A small class-conditioned image flow-matching model, trained from scratch.
Training: muon at rate 0.04, 8500 steps, batches of 128.
Data: trained on crops of objects in photos (Visual Genome), 61751 training examples, 17.6 epochs.
Rows from block 11 of a small class-conditioned image flow-matching model, named by matrix and row number. Rows with one number belong to one channel. Each number is 128 + 24 x the weight over its row's rms, rounded and kept within 0 to 255. All counts start at 0. Numbers have three digits each.
Before each channel's rows are labels from the 100 images, of 14976 (inputs lightly noised), where the channel reaches its highest value: "peak at" is the part of the image that holds the peak. Only what is clearly more common there than usual is listed. The data: crops of objects in photos (Visual Genome). In brackets: how many of the 100.
# convs0: first 3x3 conv (model.decb.0.1.convs.0.weight, 128x128x3x3, standardized in use, each kernel summed), inputs 0-63
# convs1: second 3x3 conv (model.decb.0.1.convs.1.weight, 128x128x3x3, standardized in use, transposed, each kernel summed), outputs 0-63

peak at: top left (50)
convs0.106:140110071156104104145143074176170167096143123170122132151119154101175128145120159129141151165172116132104129131128136119105120178155141127125112154129107119146110120088124118161155144158094122
convs1.106:145110141136140134134104092146073170095132174137145139107141119132143146155144099137126103122158133096175126131166144119120121079138159111110156131130188137101140152139134130122184142155155154

peak at: top right (51)
convs0.83:104116119106116061127144181121101135152133106165101067139112116129096117091141134159157101116076149126131126130129116106159152132109141141168142138147152157115141145161171124103116139082140141
convs1.83:108157116123143125166130121146151175120205137069183114125133164127147115138127105143100105129172108128159141137150153132168119151127179106084151156116130153139131133158139114152181134163090124

peak at: top centre (49)
convs0.86:160122150114136222116134096123132139109092112151126101102129122158122118116125118090137118139096143152133133108134121117186128182099109121135155105138112124097135101144201111164106099114123142
convs1.86:144103119099143155106139115123130109133130110175121097080069105094108098090134145120152110121131127158122123128109101136175100152104109126118132123118126133124126149121141163148125102100092151

peak at: top right (93)
convs0.93:131119080121128169108142134109114170132078109111108111120143102110135126136111131128141120139126113102154141152125116160148112114153122106176096145099153083100114133082148109140116157161126125
convs1.93:147139182154091134101133157110170119168148132122125123133079135158111140113139107142129137154157141103143108139144106144129157103114147147084078093138135126100146106129126099145139115106141154

peak at: middle left (55); top left (44)
convs0.15:162102169155165138148136190144095183142151168163132154143157088127182183087161134127171165109157121140094104121135124114095125134117096145111142120125098134119138105131146125133141102123107153
convs1.15:125137101147154133135156164150113090117164141105141182114139162109147148144118121082174114124097152117157113096097111142107108108124102144154157131149096133132097148111115144129151146163115104

peak at: top right (43); top centre (42)
convs0.92:126151125117132137130152178151138100162106086173100078140095117084088093086155137150148140079135119128147128137178138147169134141115126154138138142119151153110116126140141137148124148088102155
convs1.92:134112113104108151095109065132109109074054128130117111128133111162120158152097098088082123149099128127112104128156124126087124163132103152146121144113135093064122077139154114097139132123115147

peak at: bottom left (29)
convs0.121:149101110153133120141130119130148164193082152081119162168140111077165144104100130140134173119147120113124146135122104149110130092123130111137108118118097042150102112123100132077098107144142125
convs1.121:160149152128148161128123142165125114137158079142105112141126101157151114095097107157120156108151086119159145146112115118147099109107164108105089072128115136069091127118140087084064088095140127

peak at: top right (37)
convs0.67:149130081139133141146117157119105130104180147146111113146108095122123141115156103143151109117125120091141154121113170130107127083139153119158108136119144138169171137150108144118137139150199116
convs1.67:092138148136158090129125097131144085171130111103151124152114114111093117111121085135120108147153138110078099130122103143137094140113097159094115154136089138100093115161102117159117081105079114

peak at: middle right (91)
convs0.117:120172110156156104131137080186151159147187159166116139156091153116163161136127126168154104133119112117119144129126121143131138151152133154159109118111155134138144153140087141126173147120094098
convs1.117:104101099129161119096087167166092134090119128128145090083079098128126101132127137108082157119137139145103167143104174131162121118149174101088183118164144113138111138109147125145173139163134147

peak at: top right (89)
convs0.110:103136121119125136103123097119173139118126137109099095145115122070092136104095188121115149089082119106118144154114149145139087124160123102133143130125166128180117158105117149122156146138167143
convs1.110:162150129148120126097116127140109137112129161137169155156124079136160076134186161086107138135150123133125108142095149133107166120134153152118140121115159145122136112170152123152136178142185159

peak at: top centre (93)
convs0.26:127133159132139169135169112093129117207079125130164147152109101136106149144112137137126132158133127100115135113087111158083129124131096128139080100144120075109141087090088130072089105112145114
convs1.26:100103129089093152136104176130102128143107131120124172178179093135111123124094161142122111103158106110111075157111101106143121129149123143148130146116126091130158153136132129097131134103101136

peak at: middle right (61); top right (37)
convs0.98:091109096140101160131121122058123177145076132089147122117133121121114093160117095110133094152119108143148131157093118121119143160128130147133137120113116139111161144152202140171113148171151146
convs1.98:191102132175135099164115122167115087157113167166139135136133131195119185133126151106139152121116122104125102165123099112111187174139131127163116136140126125141153130141143126119123134115135156

peak at: bottom left (67); bottom centre (32)
convs0.46:138153114159090156165118110197132168155148160106142152143114134129186134108124152111121153147176124127120115127085162151185108148132143134157133134126133134132134128099121149159151129149115139
convs1.46:163112129123111123162135138100136156170186156115132161146130127134222122105090142136141123104132127145153086170165127148124121192155099149134143162136142150148141112143123128135108144144091130

peak at: middle right (70); top right (25)
convs0.103:139114108155101161148127118175134158137158140122139210124145127109175131109134151135131129132141101129102112115113122131110116153118131128133157132113099105134098107132095133090174107157098138
convs1.103:097126100118137091094118087114129117074156142116076122134096118096166118131108136104140133117080144094121097118130107123085110109115112117169115171155071106102147083103111097098146150150139110

peak at: top centre (91)
convs0.22:116111137118112108145077070066150103096061109130126151096111122156115129158150125143127142106134127126144122121115140142098128119148132150142133147124114170172190169142164147175142137156128123
convs1.22:108130117140089116138130095119147145170136074175134108143133154133103107115108146117162117104097119162113122164129151127144147183130091169159138124142115131135131130163158127109132106095127123

peak at: top centre (60); top left (31)
convs0.85:083107148121119125113112181085125135126108150028109090114126129155150121174087113115100106149145147124132111130097127121131144070130117139123108152151158134109098138131127131123115128169174098
convs1.85:102150125171189141142128129138164154130182107119156103106089115141086137160107181131063140107119117112103134097152128129200119148104162105110135115144126116172151161139108128097099156078111132

peak at: top right (26); bottom left (25)
convs0.113:153117144148131143133132079163165118080111099106152146142114206151168123103136104144126158153135156107143141140177134149156140151140094128116092088154132114096133121123124122141131135138071133
convs1.113:145087143155118140101138179147120166161108186121157128096157122162147115168168147117138107160114134098138137170105155122156113124147180117110130123113151120141135186138112144147122113134124134

peak at: top left (41)
convs0.66:104119164108129151119119123123083134142080132041135123143109126160137109185096170144083078162160135136140140145118105109151103128133122136101096118161135147117166133096115145154140124167144089
convs1.66:131138125125161132114136092106107182153132137106178118112170099130159145197083158097113145149148118148101119110118157173134120132194135160134107124125153134122118073140133062156129146139092117

peak at: top centre (73)
convs0.4:121081155123140076174120101098147134123111108135186159151190159160112136155156096133099113106150109094106102100140106121124110145082084138152125132117111164110135136152122134110119103101082139
convs1.4:066125130147084124154110100111123138142093142130149122131161205144106134165156165129119121171103138196150170109164184141121132126100084125137148103144137116159107118137105096153112126093088116

peak at: top right (46); bottom centre (46)
convs0.87:107156116129133170123077122143142104084129121107127136109125087127107130175135078106101065144106089120115136121105112120156129121169123074116116118149149115119136142121101082111126115128130124
convs1.87:166126124128112160147115110105118141142122098136177147159127114106134082077114141116114125124160111105112114112134169170133125151151145111155158142116191139135151148166098204151157154085118094

peak at: top left (42)
convs0.120:132073097148106116156177158136107120029166120086154125138171137136169142103141151120117161141129169152126113122164116148066122108124123153106148119135154158098142116132143101132130099116108093
convs1.120:059110140090113119114099092128129127091104098150115091120166160138143113170090122155100127152144089111122166124149148160161128129110177112098119144121116128113109157102116146114152141138196136

peak at: top right (62); middle right (34)
convs0.95:104125136171101145159162128167132122074156083137168122126144120124193071071148136157134153157135101164166123112121151141176108143120114118120126145120144148129106120100152139167145148133068144
convs1.95:136177136129151106142126148147140147126142150143141095138129139086117121121112120156139113164129106121089160155135098144116097111096100124108229157114163131100137150170114180106146148119136126

peak at: top centre (59); top right (35)
convs0.7:112072128105080103145140106128182114119093118097162124138159146151104119150117132141101141115155188102137109126137126148104123091120097145125094148165120147131134129114173134122098117090097135
convs1.7:127139127128104146109123123106135160156102140183144130135151132153111132151141154142135147174134148120130120074077150111121147149140110158137137104107132105134147130118124169132123111111103120

peak at: bottom centre (34)
convs0.76:145137106128144148141185079103151109092118154118133151145138131154165128153098095116150150142132122081124134113113103109110118133102098062112086082129106114097128087086111097121117107110120111
convs1.76:147091156121130140105150127116135152129130128144123114085131111134094109099118132141113066099123154107114088143161136106175166141136113145142090089176069113133116185150109112123121136104061152

peak at: bottom left (53)
convs0.3:138144124134137107125102137089102137123119103102137121152121153139107117149177171137122139176134122128140137161133131152119185113147140114125119146136163151098097123067120111157123144084111166
convs1.3:122104130122159156141146101135096151174118113078161133156165121094115117165121125126109110120116109167126121162116120096103132110094092153144077109111120141159114138145117126145128140122090108

peak at: bottom centre (44)
convs0.29:134127236118169153141137102145119137196107146114149174148148145158098144124160123151113112129127132142147140127107141128102189147133133118146122116136134144118118128101098128150110114124097158
convs1.29:108087068120133100068113114128098109112089147124118104184124108098089118118088152111137092136119134140086104121139182098121121108126115109147170120137139126162104123139118117138115138163116113

peak at: top right (81)
convs0.12:154093117152119129168147169139086134163135120247154132159140091175151152099183120140167135143135124126111116115127135114103138103112093130134140133120126131141150113156152129121125103114090140
convs1.12:112141137124124134183155100113155157118166084074114146140123160107164111097132127184201102160115134143124130091126160122161091125123117160119159127123132155126123157110114114159112093106105114

peak at: top left (46); bottom left (28)
convs0.122:146104156120086131127149138143099110150169131185102135110125084177117149117115162160144141090128191148152127118110119128154090118124144114106107129159116128106119132153199135137131134151177129
convs1.122:131150135150142112094095141184128136106133091091140172178090114126109115117148141170141072103146102123166212158105146101115127109139107128143194108114129136128146166085102112125123156124120083

peak at: middle left (77)
convs0.35:121092102137108122124146104177093161110170131144127181133109143062142122128083093132123147141107102119117109119130127127116097125132126138140121106102126107115125134134126122103153108154135113
convs1.35:126155107090171104089150141132151141141166148137086164118110124108160131082093146155111171134072160159119142106149138140117118146145134109127149127145105111113059095160149155099116143169139118

peak at: top centre (42); top right (29)
convs0.77:111141124121076134108170102146124137182117125222135072127106118167083139104131125133137154119091135108120135124155135132160156101116090144145129136129130152149117139129218121112106107070105148
convs1.77:098124158133090137129116124126118160146147116016138105113122113115114056119099124132106110116173108126132125110131153098146143136123181127143142131173134133146152130162167139138130167178138130

peak at: bottom centre (47)
convs0.101:155130161128163163121142156192141096123192106161113117138079126174114142096148137125169130137148162148094120103091123120089079086115071136097122113153129110117142150153115128094111116095100105
convs1.101:151108125107162086137098121130120081110114097125061096118098142112146095121074118156154102124126130137155129202129128113190136133156168130131125128095095114085144119126122161117102136111098128

peak at: top left (41); bottom right (33)
convs0.116:120099140114135087134132182173101096099139142203123130133121146145104165098138155155177135103128075133137138128155115114129145145116149188159095170093127150122148157113119137128155138122113173
convs1.116:139109139104184100160116133152114140142165151096087124134136117117122133167149111189171106142123092148133147126129092116145124123136135067117109122156128179144143161121170154163183086192136119

peak at: top right (59)
convs0.100:121164123150075161144096138150172140087190109184153154147121169153156115147135159154204100139158141111113106131148141138112083141123069122083117119133130110104142133128139111110148123073109077
convs1.100:138078114120102124146115130119097116141067121125097125136125107154131140121114100161094132111147098135122164163130089112162131124120147097113120118116157158069095148119147140119086172155107186

peak at: top centre (53); top left (43)
convs0.84:123135140120098115110134110142151116177084137128132098173124130115114153147126112159145071125131108109133126134080107111103147137150140142104089134127098124094119131095124132117125113171158096
convs1.84:133144156088137132115154151155142138122163092158103131073102106131110143086147145147110105116114138157113099146132151115132107161130123126158117105140150131115126135142132118128165118105116150

peak at: middle left (90)
convs0.69:133093129118145128131108110129117177157151127054123137134136123046102099136166159137144078095160085145148137142150176115131143166132158112125098144112163119120124163112140142114146157159136126
convs1.69:169170090172131143155131126138095151135146133140144143127135168114153149222135148098162149160118115171088090174123104130128089162153143104113157133159137089104119137116106126139133129088139132

peak at: bottom left (60)
convs0.48:160104192138125150132121174149110129156145167186150125153158138141112119080151129167157117139143109148127133134107131137174126153104113170118161151114159134115101151102099139106132134112103135
convs1.48:170115105120112118135144119107117080139157130117104106126121146124158127124164122103208157157113125136144120146137135130104139146139096109142217142130079176127119121089133117122118125130146126

peak at: top centre (53); top left (27)
convs0.6:108134150129123123116172107150182123156126107103100160098146169145108128091098099110087114117142162116131131131158141113143133113151130153161132112138106113171143144142152119104124113126114129
convs1.6:138114106109148111113120147090116112117133171101123172137149182128063139087120128166148113091134135130146165096103093121135138087140130136126118157102100112122165160075133117138104133125102110

peak at: bottom left (78)
convs0.61:135132177130142156151136093094110127138119130159133160114112135134124141097146156153155118138122077127115121111115108122119116136128134169128138115105111156111125111099100128107156122117134129
convs1.61:123109122120139133140183164095127086100110103131169084137151108132157146201155125131120134156150120156085128117152150135079136172113129131133144139144087147128089109115097113132105144136127123

peak at: top centre (76)
convs0.28:133141162122103162147125086119162147068111107117147096125093105144132117116121117143115161169125164123139141140152123139063159133158157165156103137123166151131158128150144146149165126091082174
convs1.28:144129089133145120156152111072126131133104145170122135126148129131069127099133135155203117085124120122096193121154081139112119155128127166168105120133085175170125165132124159166126153117126133

peak at: middle left (50)
convs0.11:150103150119123114157106118185134101201111134119136137136112136150091180120146143151125130100128141133118097117101143115130166079134084098105098108130127128108134120158145119102085112101107171
convs1.11:095099117095165120087131164084099124168115113136099149137128132114139145096102131186204133149116135169134134150136124113111104079123126145159125176095117120142172096099119175088132129123114110

peak at: top left (34); middle left (32)
convs0.52:144124151153084086134095141142098130139139119097134121150136117200133165085155092141140158099112099104145122144103133140131114087139122125093146159093135104084140127061138137101121140127130109
convs1.52:177131142135142149118174146095152127117161157121124127108137143158184112168131110104185112165149093073099096075159089131097133170113125132128142106105092107104098103127106117128135137108142117

peak at: middle right (50); top right (35)
convs0.94:148104126147127110127147114109085138087108141075160125069139114138181105086148115137112139103089108126166121157147136120166103151142156122102115142116152142134107159139133158099114175153160148
convs1.94:099166160151110178111111145149163153181139143196145133130151156137128123166127115151110070159155147086158086105174138189128192117157137141151102171122149124116102159141132121133123123126142161

peak at: bottom centre (43); bottom right (35)
convs0.79:105129131094116119090118114093098110117093120040136090112112110185129117167091173146104093138141090135167161139097135132197123102143127116130122132132156137119168130115081157121123159190168125
convs1.79:130117143195169153153147131163137163111122179139157144105153101145113151210165148117089141161169116071139115123139089121122103147138148123110086143135140115143056133144113094149141145119136103

peak at: top right (74)
convs0.97:138109188133118121161094098191140141147168164219119151190112146116143183092112183146164150082181119107126144125126142123070133131161131100160090099128127127139110103139098106117133129122118144
convs1.97:108142081158142115096128098171102098115141135114132096147098122079119091060127109153094166112159148127128081126102099117137129100100145141112205134128129105099116091118102144121148133125095102

peak at: centre (42)
convs0.39:109140194153088140130106148127101184186102116113142146134122111177152071129118152150122136148160120154133151154110141137163148135136139118118153150146152133141090148124108140127152139167157114
convs1.39:154109081111087112181139134138141137079145157130096117131136109144129167139133145157105086159139086123133129141121116141122095162136115133124098139128164132090116131103138126143161160128139094

peak at: bottom left (76)
convs0.90:121148126108188124106130153119114115103123120085126108117061129117131172149110126090101158129148132118143129109130133125135114140159142114120145109107146107088113122119152119128123134143168131
convs1.90:133137100154184130119156131127098099175149152107140164130152070117126123100134109176148106053142133130116117132166161119129112109135131116130125138136164171123111125157115111124062142155123108

peak at: middle right (30)
convs0.47:126096128141066155158138131160141093137177096131118142105163154112137126076154109154104131129134126128133118134137128128130117076101175151113155088139125123104089143134107138108118138135100128
convs1.47:109156114120100149117115121099150120171099113120132143130114135136106122112181107097157170135130135120151140126117118144093109115151142155130108108100141111114158112150105113090095120065114111

peak at: top right (36)
convs0.19:155114066145111136128163130137154137145179121127119120173161139139148159144134121124171148187093095130105123114121103137099117183126104112141152125105102147133115115137129124145150111119115121
convs1.19:169150183104141145093130209102131130150153149130115158080078105138121161126200099077099149084116155102127096120143144150114114115153121101142101162123142114166147138093095110136108130132144119

peak at: bottom left (67)
convs0.68:124124160140117174122142086130115150183103143166141169178147103115135123171148147129128090153120117116128137113121110143152176092103135193145122151125111137135113140119100134099125101109107128
convs1.68:130087148104143153122127110110136084072135088142125066114098119125112119108144140095139125124109157175151143094109139099133120155097100152131166091139138150141142147074126117146133137120132130

peak at: middle right (42); top right (30)
convs0.10:127135116140102126137161191112095146129129135155111155152200121158135155124111159094164091146102139132108123113139094157075126151130103146134163109128101127151152084129097109086123106116052154
convs1.10:138131095130172133150139163134125127161125116104137141114132161141152174120115137055062153126120149123165127132088109125110143127134123133164094131138126111156118142133091089144091115124118121

peak at: centre (37)
convs0.43:130126182126111122134107157130115147152092149100165154135127112180138138118127160132148156140177107157130154162131165109134130160167146120122144155125133104107106164122120147146150136112136137
convs1.43:184127103142127138170196117107125146105137153103127089094149152112172131147172140100131118129114107168100168137127139109138131138128096103123099151133098163097124087085129117159125104160152125

peak at: top centre (48); top left (44)
convs0.13:159105113121166169146112131106164147144094126132160180143182159134105123135149104171148113138148128133119131120158120112107098149111080160114160139133110125113157105186154118118126118118103092
convs1.13:139111107123074069123105131101147101119108132112151160119108182146100138108134145127120103130119143175179149118158157129144149124160093102135162109124115103116131115062071079149086158120070107

peak at: top centre (81)
convs0.8:104128132108093121127134177131138129115112112129146115129197141104102143126166130104116089136164135143123107152180147133102102085106103205151115159126125164137163129131165117091082129095102101
convs1.8:128126109141114105114115100086142079150104141154146168138111195107111125126128128174137157062067147155132117103102131096116138099098100149116136153150130138103133104080120167116091132125094113

peak at: middle right (57); bottom right (31)
convs0.57:121107107092117113105096113102123092112069120070105133089124122102084104106146088092075117110111132127131127113121102128104145117123146143147132147129110124138101126138125121090097145120125117
convs1.57:136144122141099157176109107113153121165094102135126108126146161129141109162084084093155186151094139086138155140134113155134136098113189116102125109134144093139122135172113131108133105097144156

peak at: bottom centre (67)
convs0.58:096105145112067089167111147078103100122147128079147091183096145161134135138089210152122118120183112108125127150144147115143101074121169148114093134153157132129116130159089148135159144134151123
convs1.58:117149083175130105127127102131157180139142096154106122115141153152130161194140127104180172207135126126119098086123186148139112143116120103102098131114126138117116127133143088144153103122156130

peak at: top right (31)
convs0.104:110084098131082131150096085112136149056089106136127115121180150150150103131088201080118100151123131136125132119168152126102094111113104157106118127121110122130158107173186139143119131147137115
convs1.104:103110128110087161154115092166106112113101099088095075122100115065130097160097071150137116144133125125118134115121116134119122129110130132128127123115123108120140087144121149143133119140125142

peak at: top centre (43)
convs0.74:109109123124098102106122112174126135169136163136118140126160123139132128166140145131113046127169086125137113102104141102104135083112126144121095103118100121133117095129144110070076103127148101
convs1.74:141131157125112151155139061127160097130110114127133096127076126114100158125121099168130144151094155114116125117111115106141132125137133109116137104130134133128155138096140140114115127119096131

peak at: bottom left (29); middle right (28)
convs0.115:136105094148120122159138117173116109124161121108135181163104147100130137105110197121148133145132122151141156152128144165125168131153123144124161132109156129145128166117128151137176160114092145
convs1.115:111149145095140119089092112199107131087137105155138099092089080127133115150133154089101111161132106153160156102122143135166131127135151149144148162119125137120161158168183155122136157159161148

peak at: bottom left (34)
convs0.5:124146076107141113125072128075133127068069102156110139120183149097117140168137079083131117126105139117133142138089127137135135134107157127157091133127144170138131132095168147162151150108168144
convs1.5:101155133111159156145110128112101160159108148119132131125152070117089117121161125135081103129151113137117120137133118104102167119147123217159138133120131134168164142143108148105121170124117151

peak at: bottom left (26)
convs0.82:160144058126132168151129126124084112139136114124157133111139095171172125121177127115121135106062120122153152128101127137148115103184103100095106131118146118108155157151089142134152139131086176
convs1.82:109119188141113118150138145107204110097133102148114096120164161147097119133144104144206082151126129131169139176147159141149169120173098115141092110123131144133127138146118172157180130109106111

peak at: top right (100)
convs0.17:130092159096181161118138150079104107130129115170085110135123115151051116136158144091107083120125156106121128124108150123090125119124120133145112148136111146154135138181178149098083124109079134
convs1.17:166141095156143120180134156137120130127097171136135172129187149109133140155132125136166159136133143137156113136118092128141139128098162108114113138141137125129112129149116081130133183129127110

peak at: top centre (76)
convs0.16:123102150123094155138098125102107127164157139166145116166133104103116169093122144142197123103103136120135125120119120098121149147093127182179193153156129167141165123162140138136082120114118105
convs1.16:098149110115160108109145148096138168153124086121140129189149183135113125132124146122169099155105119174111138138144148155123153166132112167134164136152078145146134130130147151133161139135136143

peak at: middle left (38); top left (35)
convs0.0:107145154111146148130108122167103161169161173150105138136121120102119206093126177140142138121156136114120105132140139117148128161151140127115113140132160104101111129146123110096139141118088114
convs1.0:094166105129113104148139121131156128134117151083130132165148113113135127118144042163150067109134137106120112136140123115090121106127099173180160176097120137189182127150135147147137196158138136

peak at: middle right (56); bottom right (27)
convs0.23:105110173113172113133109165066112116143127128161134170124128090157141147135132117066108125162177131118104109137141140126124137121141090086119100150137134128142133132140152139113144115135114133
convs1.23:080105060120148123094125115120090152087093122140153130126100137101088135145155127155136091131116142145105113103120150110128151101121101124145101153143132134143135174121145113116125103158106122

peak at: middle right (85)
convs0.62:113153107152102141145125069186146147148182133103158123147112142070158153084143090135123099169111126117099117103132106096133114136141117120139117095138077132158118124104147104138112108130140144
convs1.62:099148106133165104114140150155144142165141174138119139122168139123131127107128147156110138140125145153080091112129159163116093122098110143125172150122143137120156150128130207125147136160139120

peak at: bottom centre (40)
convs0.65:131121098134086108106105120094103100164103091111107115085141121134107139152131129157130142148120093119166149141118158146192134121143145120155151165129124140115143144128095170123129162154188121
convs1.65:148141157116101172145140071146152131115120133127149107101086097147122130153152133114126067140132143139181129171103075141122124122153137112095076118154113156128083183149146133176122134140164153

peak at: bottom right (90)
convs0.50:105142110114148124097134125127105125123130110128113102107150127067119107128105147129109093128095146111119112118114108082142102138120112081120115087143115091093108114075150088120127099112117090
convs1.50:128154130096179110106161145107171105163137116125074118145157135108122097109091127104118158139111156166108116147139121133140143112119126103136164123141138122126087147164142107106122108131108103

peak at: middle right (33); centre (33)
convs0.75:103148098128098109107147114154136160144116134092130132138150116089142136133103134144113078134085105137113096100176115111131114109109099187136142086114115140118190111125066121158123091121106113
convs1.75:107126140106131110109123140081123079150146111123129111135152172106153140093118155136106183060149156171115140112115080111133137160101102154130165134130120108148056123173146146107151110108136100

peak at: top left (46)
convs0.34:127125154123100119118097163183127116119126105061146102144144127107153157113173177146137130127156107103127120178140150113145132083145125149095105124132140132083069163119124127164152146145154117
convs1.34:131153114154157124084145130145140140115185136161162109121091126103126117149160108125106131165146128107203086129129164149097089146128102128157092145122148153119102095141156090096136179114140110

peak at: bottom right (31); top right (27)
convs0.59:146105143181106155151147146164139173131187164172102140126074066176161142108148157154143169103159147109135101128149159113126120074137136115100109101130164132094120119120126102091134136116088104
convs1.59:114128128129102114167137125118155107116133096127103177135111141115165129069169125136196120127143146116113177119128152136115119064094067098134093120108084118115127089096117130106141059132098103

peak at: bottom left (41); middle left (34)
convs0.30:134104117118117102122145123100128137176119133128103117142166132105117149114114094125125157096120105125115122100105095118102152150083167127154143147093113135172107097146110131125161122119135175
convs1.30:129123128145138109104155112105130116176113135093153140062139164138108137094137138096131114102104155188138143134092134108120133139075095118140188120154135120138130077105131088104099051120110120

peak at: middle right (28); bottom left (26)
convs0.125:147098112115105156142136115174212103124161136102141223133129138100132140140140102114143102125156133155113110113147155095103133144121111137120119092139089122125147116145119099140127117168090103
convs1.125:200141140142101113088123141124095113104145149087127194130149170138148131099123180090139140111111138134145131142129109103171136148140183123126141095133141119090152149114106100129118176152131125

peak at: top right (66)
convs0.20:128096118134076134115071132114094122143136120121122109129142141158147133135150080084095116090103136154128100136090143117124151146138125130150191109124131102167143124142131127113121119092219129
convs1.20:137149160123170126123102148111105107132078081121125144109135168170134177115121132106063145126128140131099107083154135141098192107114100103113119096115159133115103109106102155135171151129138144

peak at: top right (69)
convs0.99:141134086129156086093149155176077148145157120073103142114085106110154140111105083106084139163103127137132142146114150132125149147159147109138126146129130130113085125128163152098174138148131137
convs1.99:142100171130133127135140134173096113128120125174166124153162124141130170135122158162145102127172123108097136134118127104142166137145121153171114127145155183127168150132190142131171117166171181

peak at: middle right (43); bottom right (32)
convs0.80:132113161117134110104118139130117132144116164087119102119142130097121138202143154123119039119182105129140110155095143120141124120132168135128129135125163094140119137129093136152126149166174087
convs1.80:181159092164143145176129148136136130125127120126124106147143128099133118155198121160113202129132112156149119115122136156109100097137133090089136125106113128079115117185117117143134138103128121

peak at: middle right (93)
convs0.114:152133182157111126147148112182122122215159147121114157183130101142168138075124140190187127082141127120122133106112099125139120172127128120142111106114108112140131105143174130112105129148154108
convs1.114:091150129125139109078100123164142107134110140117101114165116143122118124092136116194160124084126127163176136147118112128137120138144113149109249139113122117103151109109139136096092182126121106

peak at: bottom centre (28)
convs0.88:115156173130151166123138100104080153129084135105136138098138117182128100157116103139131089127135120143127147143104159134171174149120159135148127129121149133134127127111105127103124132152167138
convs1.88:112096144133104131152123147156100158129159086114115115165113082106097126152107160095086133177143106133131189078154126169126104129130113140099134164131128142139153113175115086137128111128104113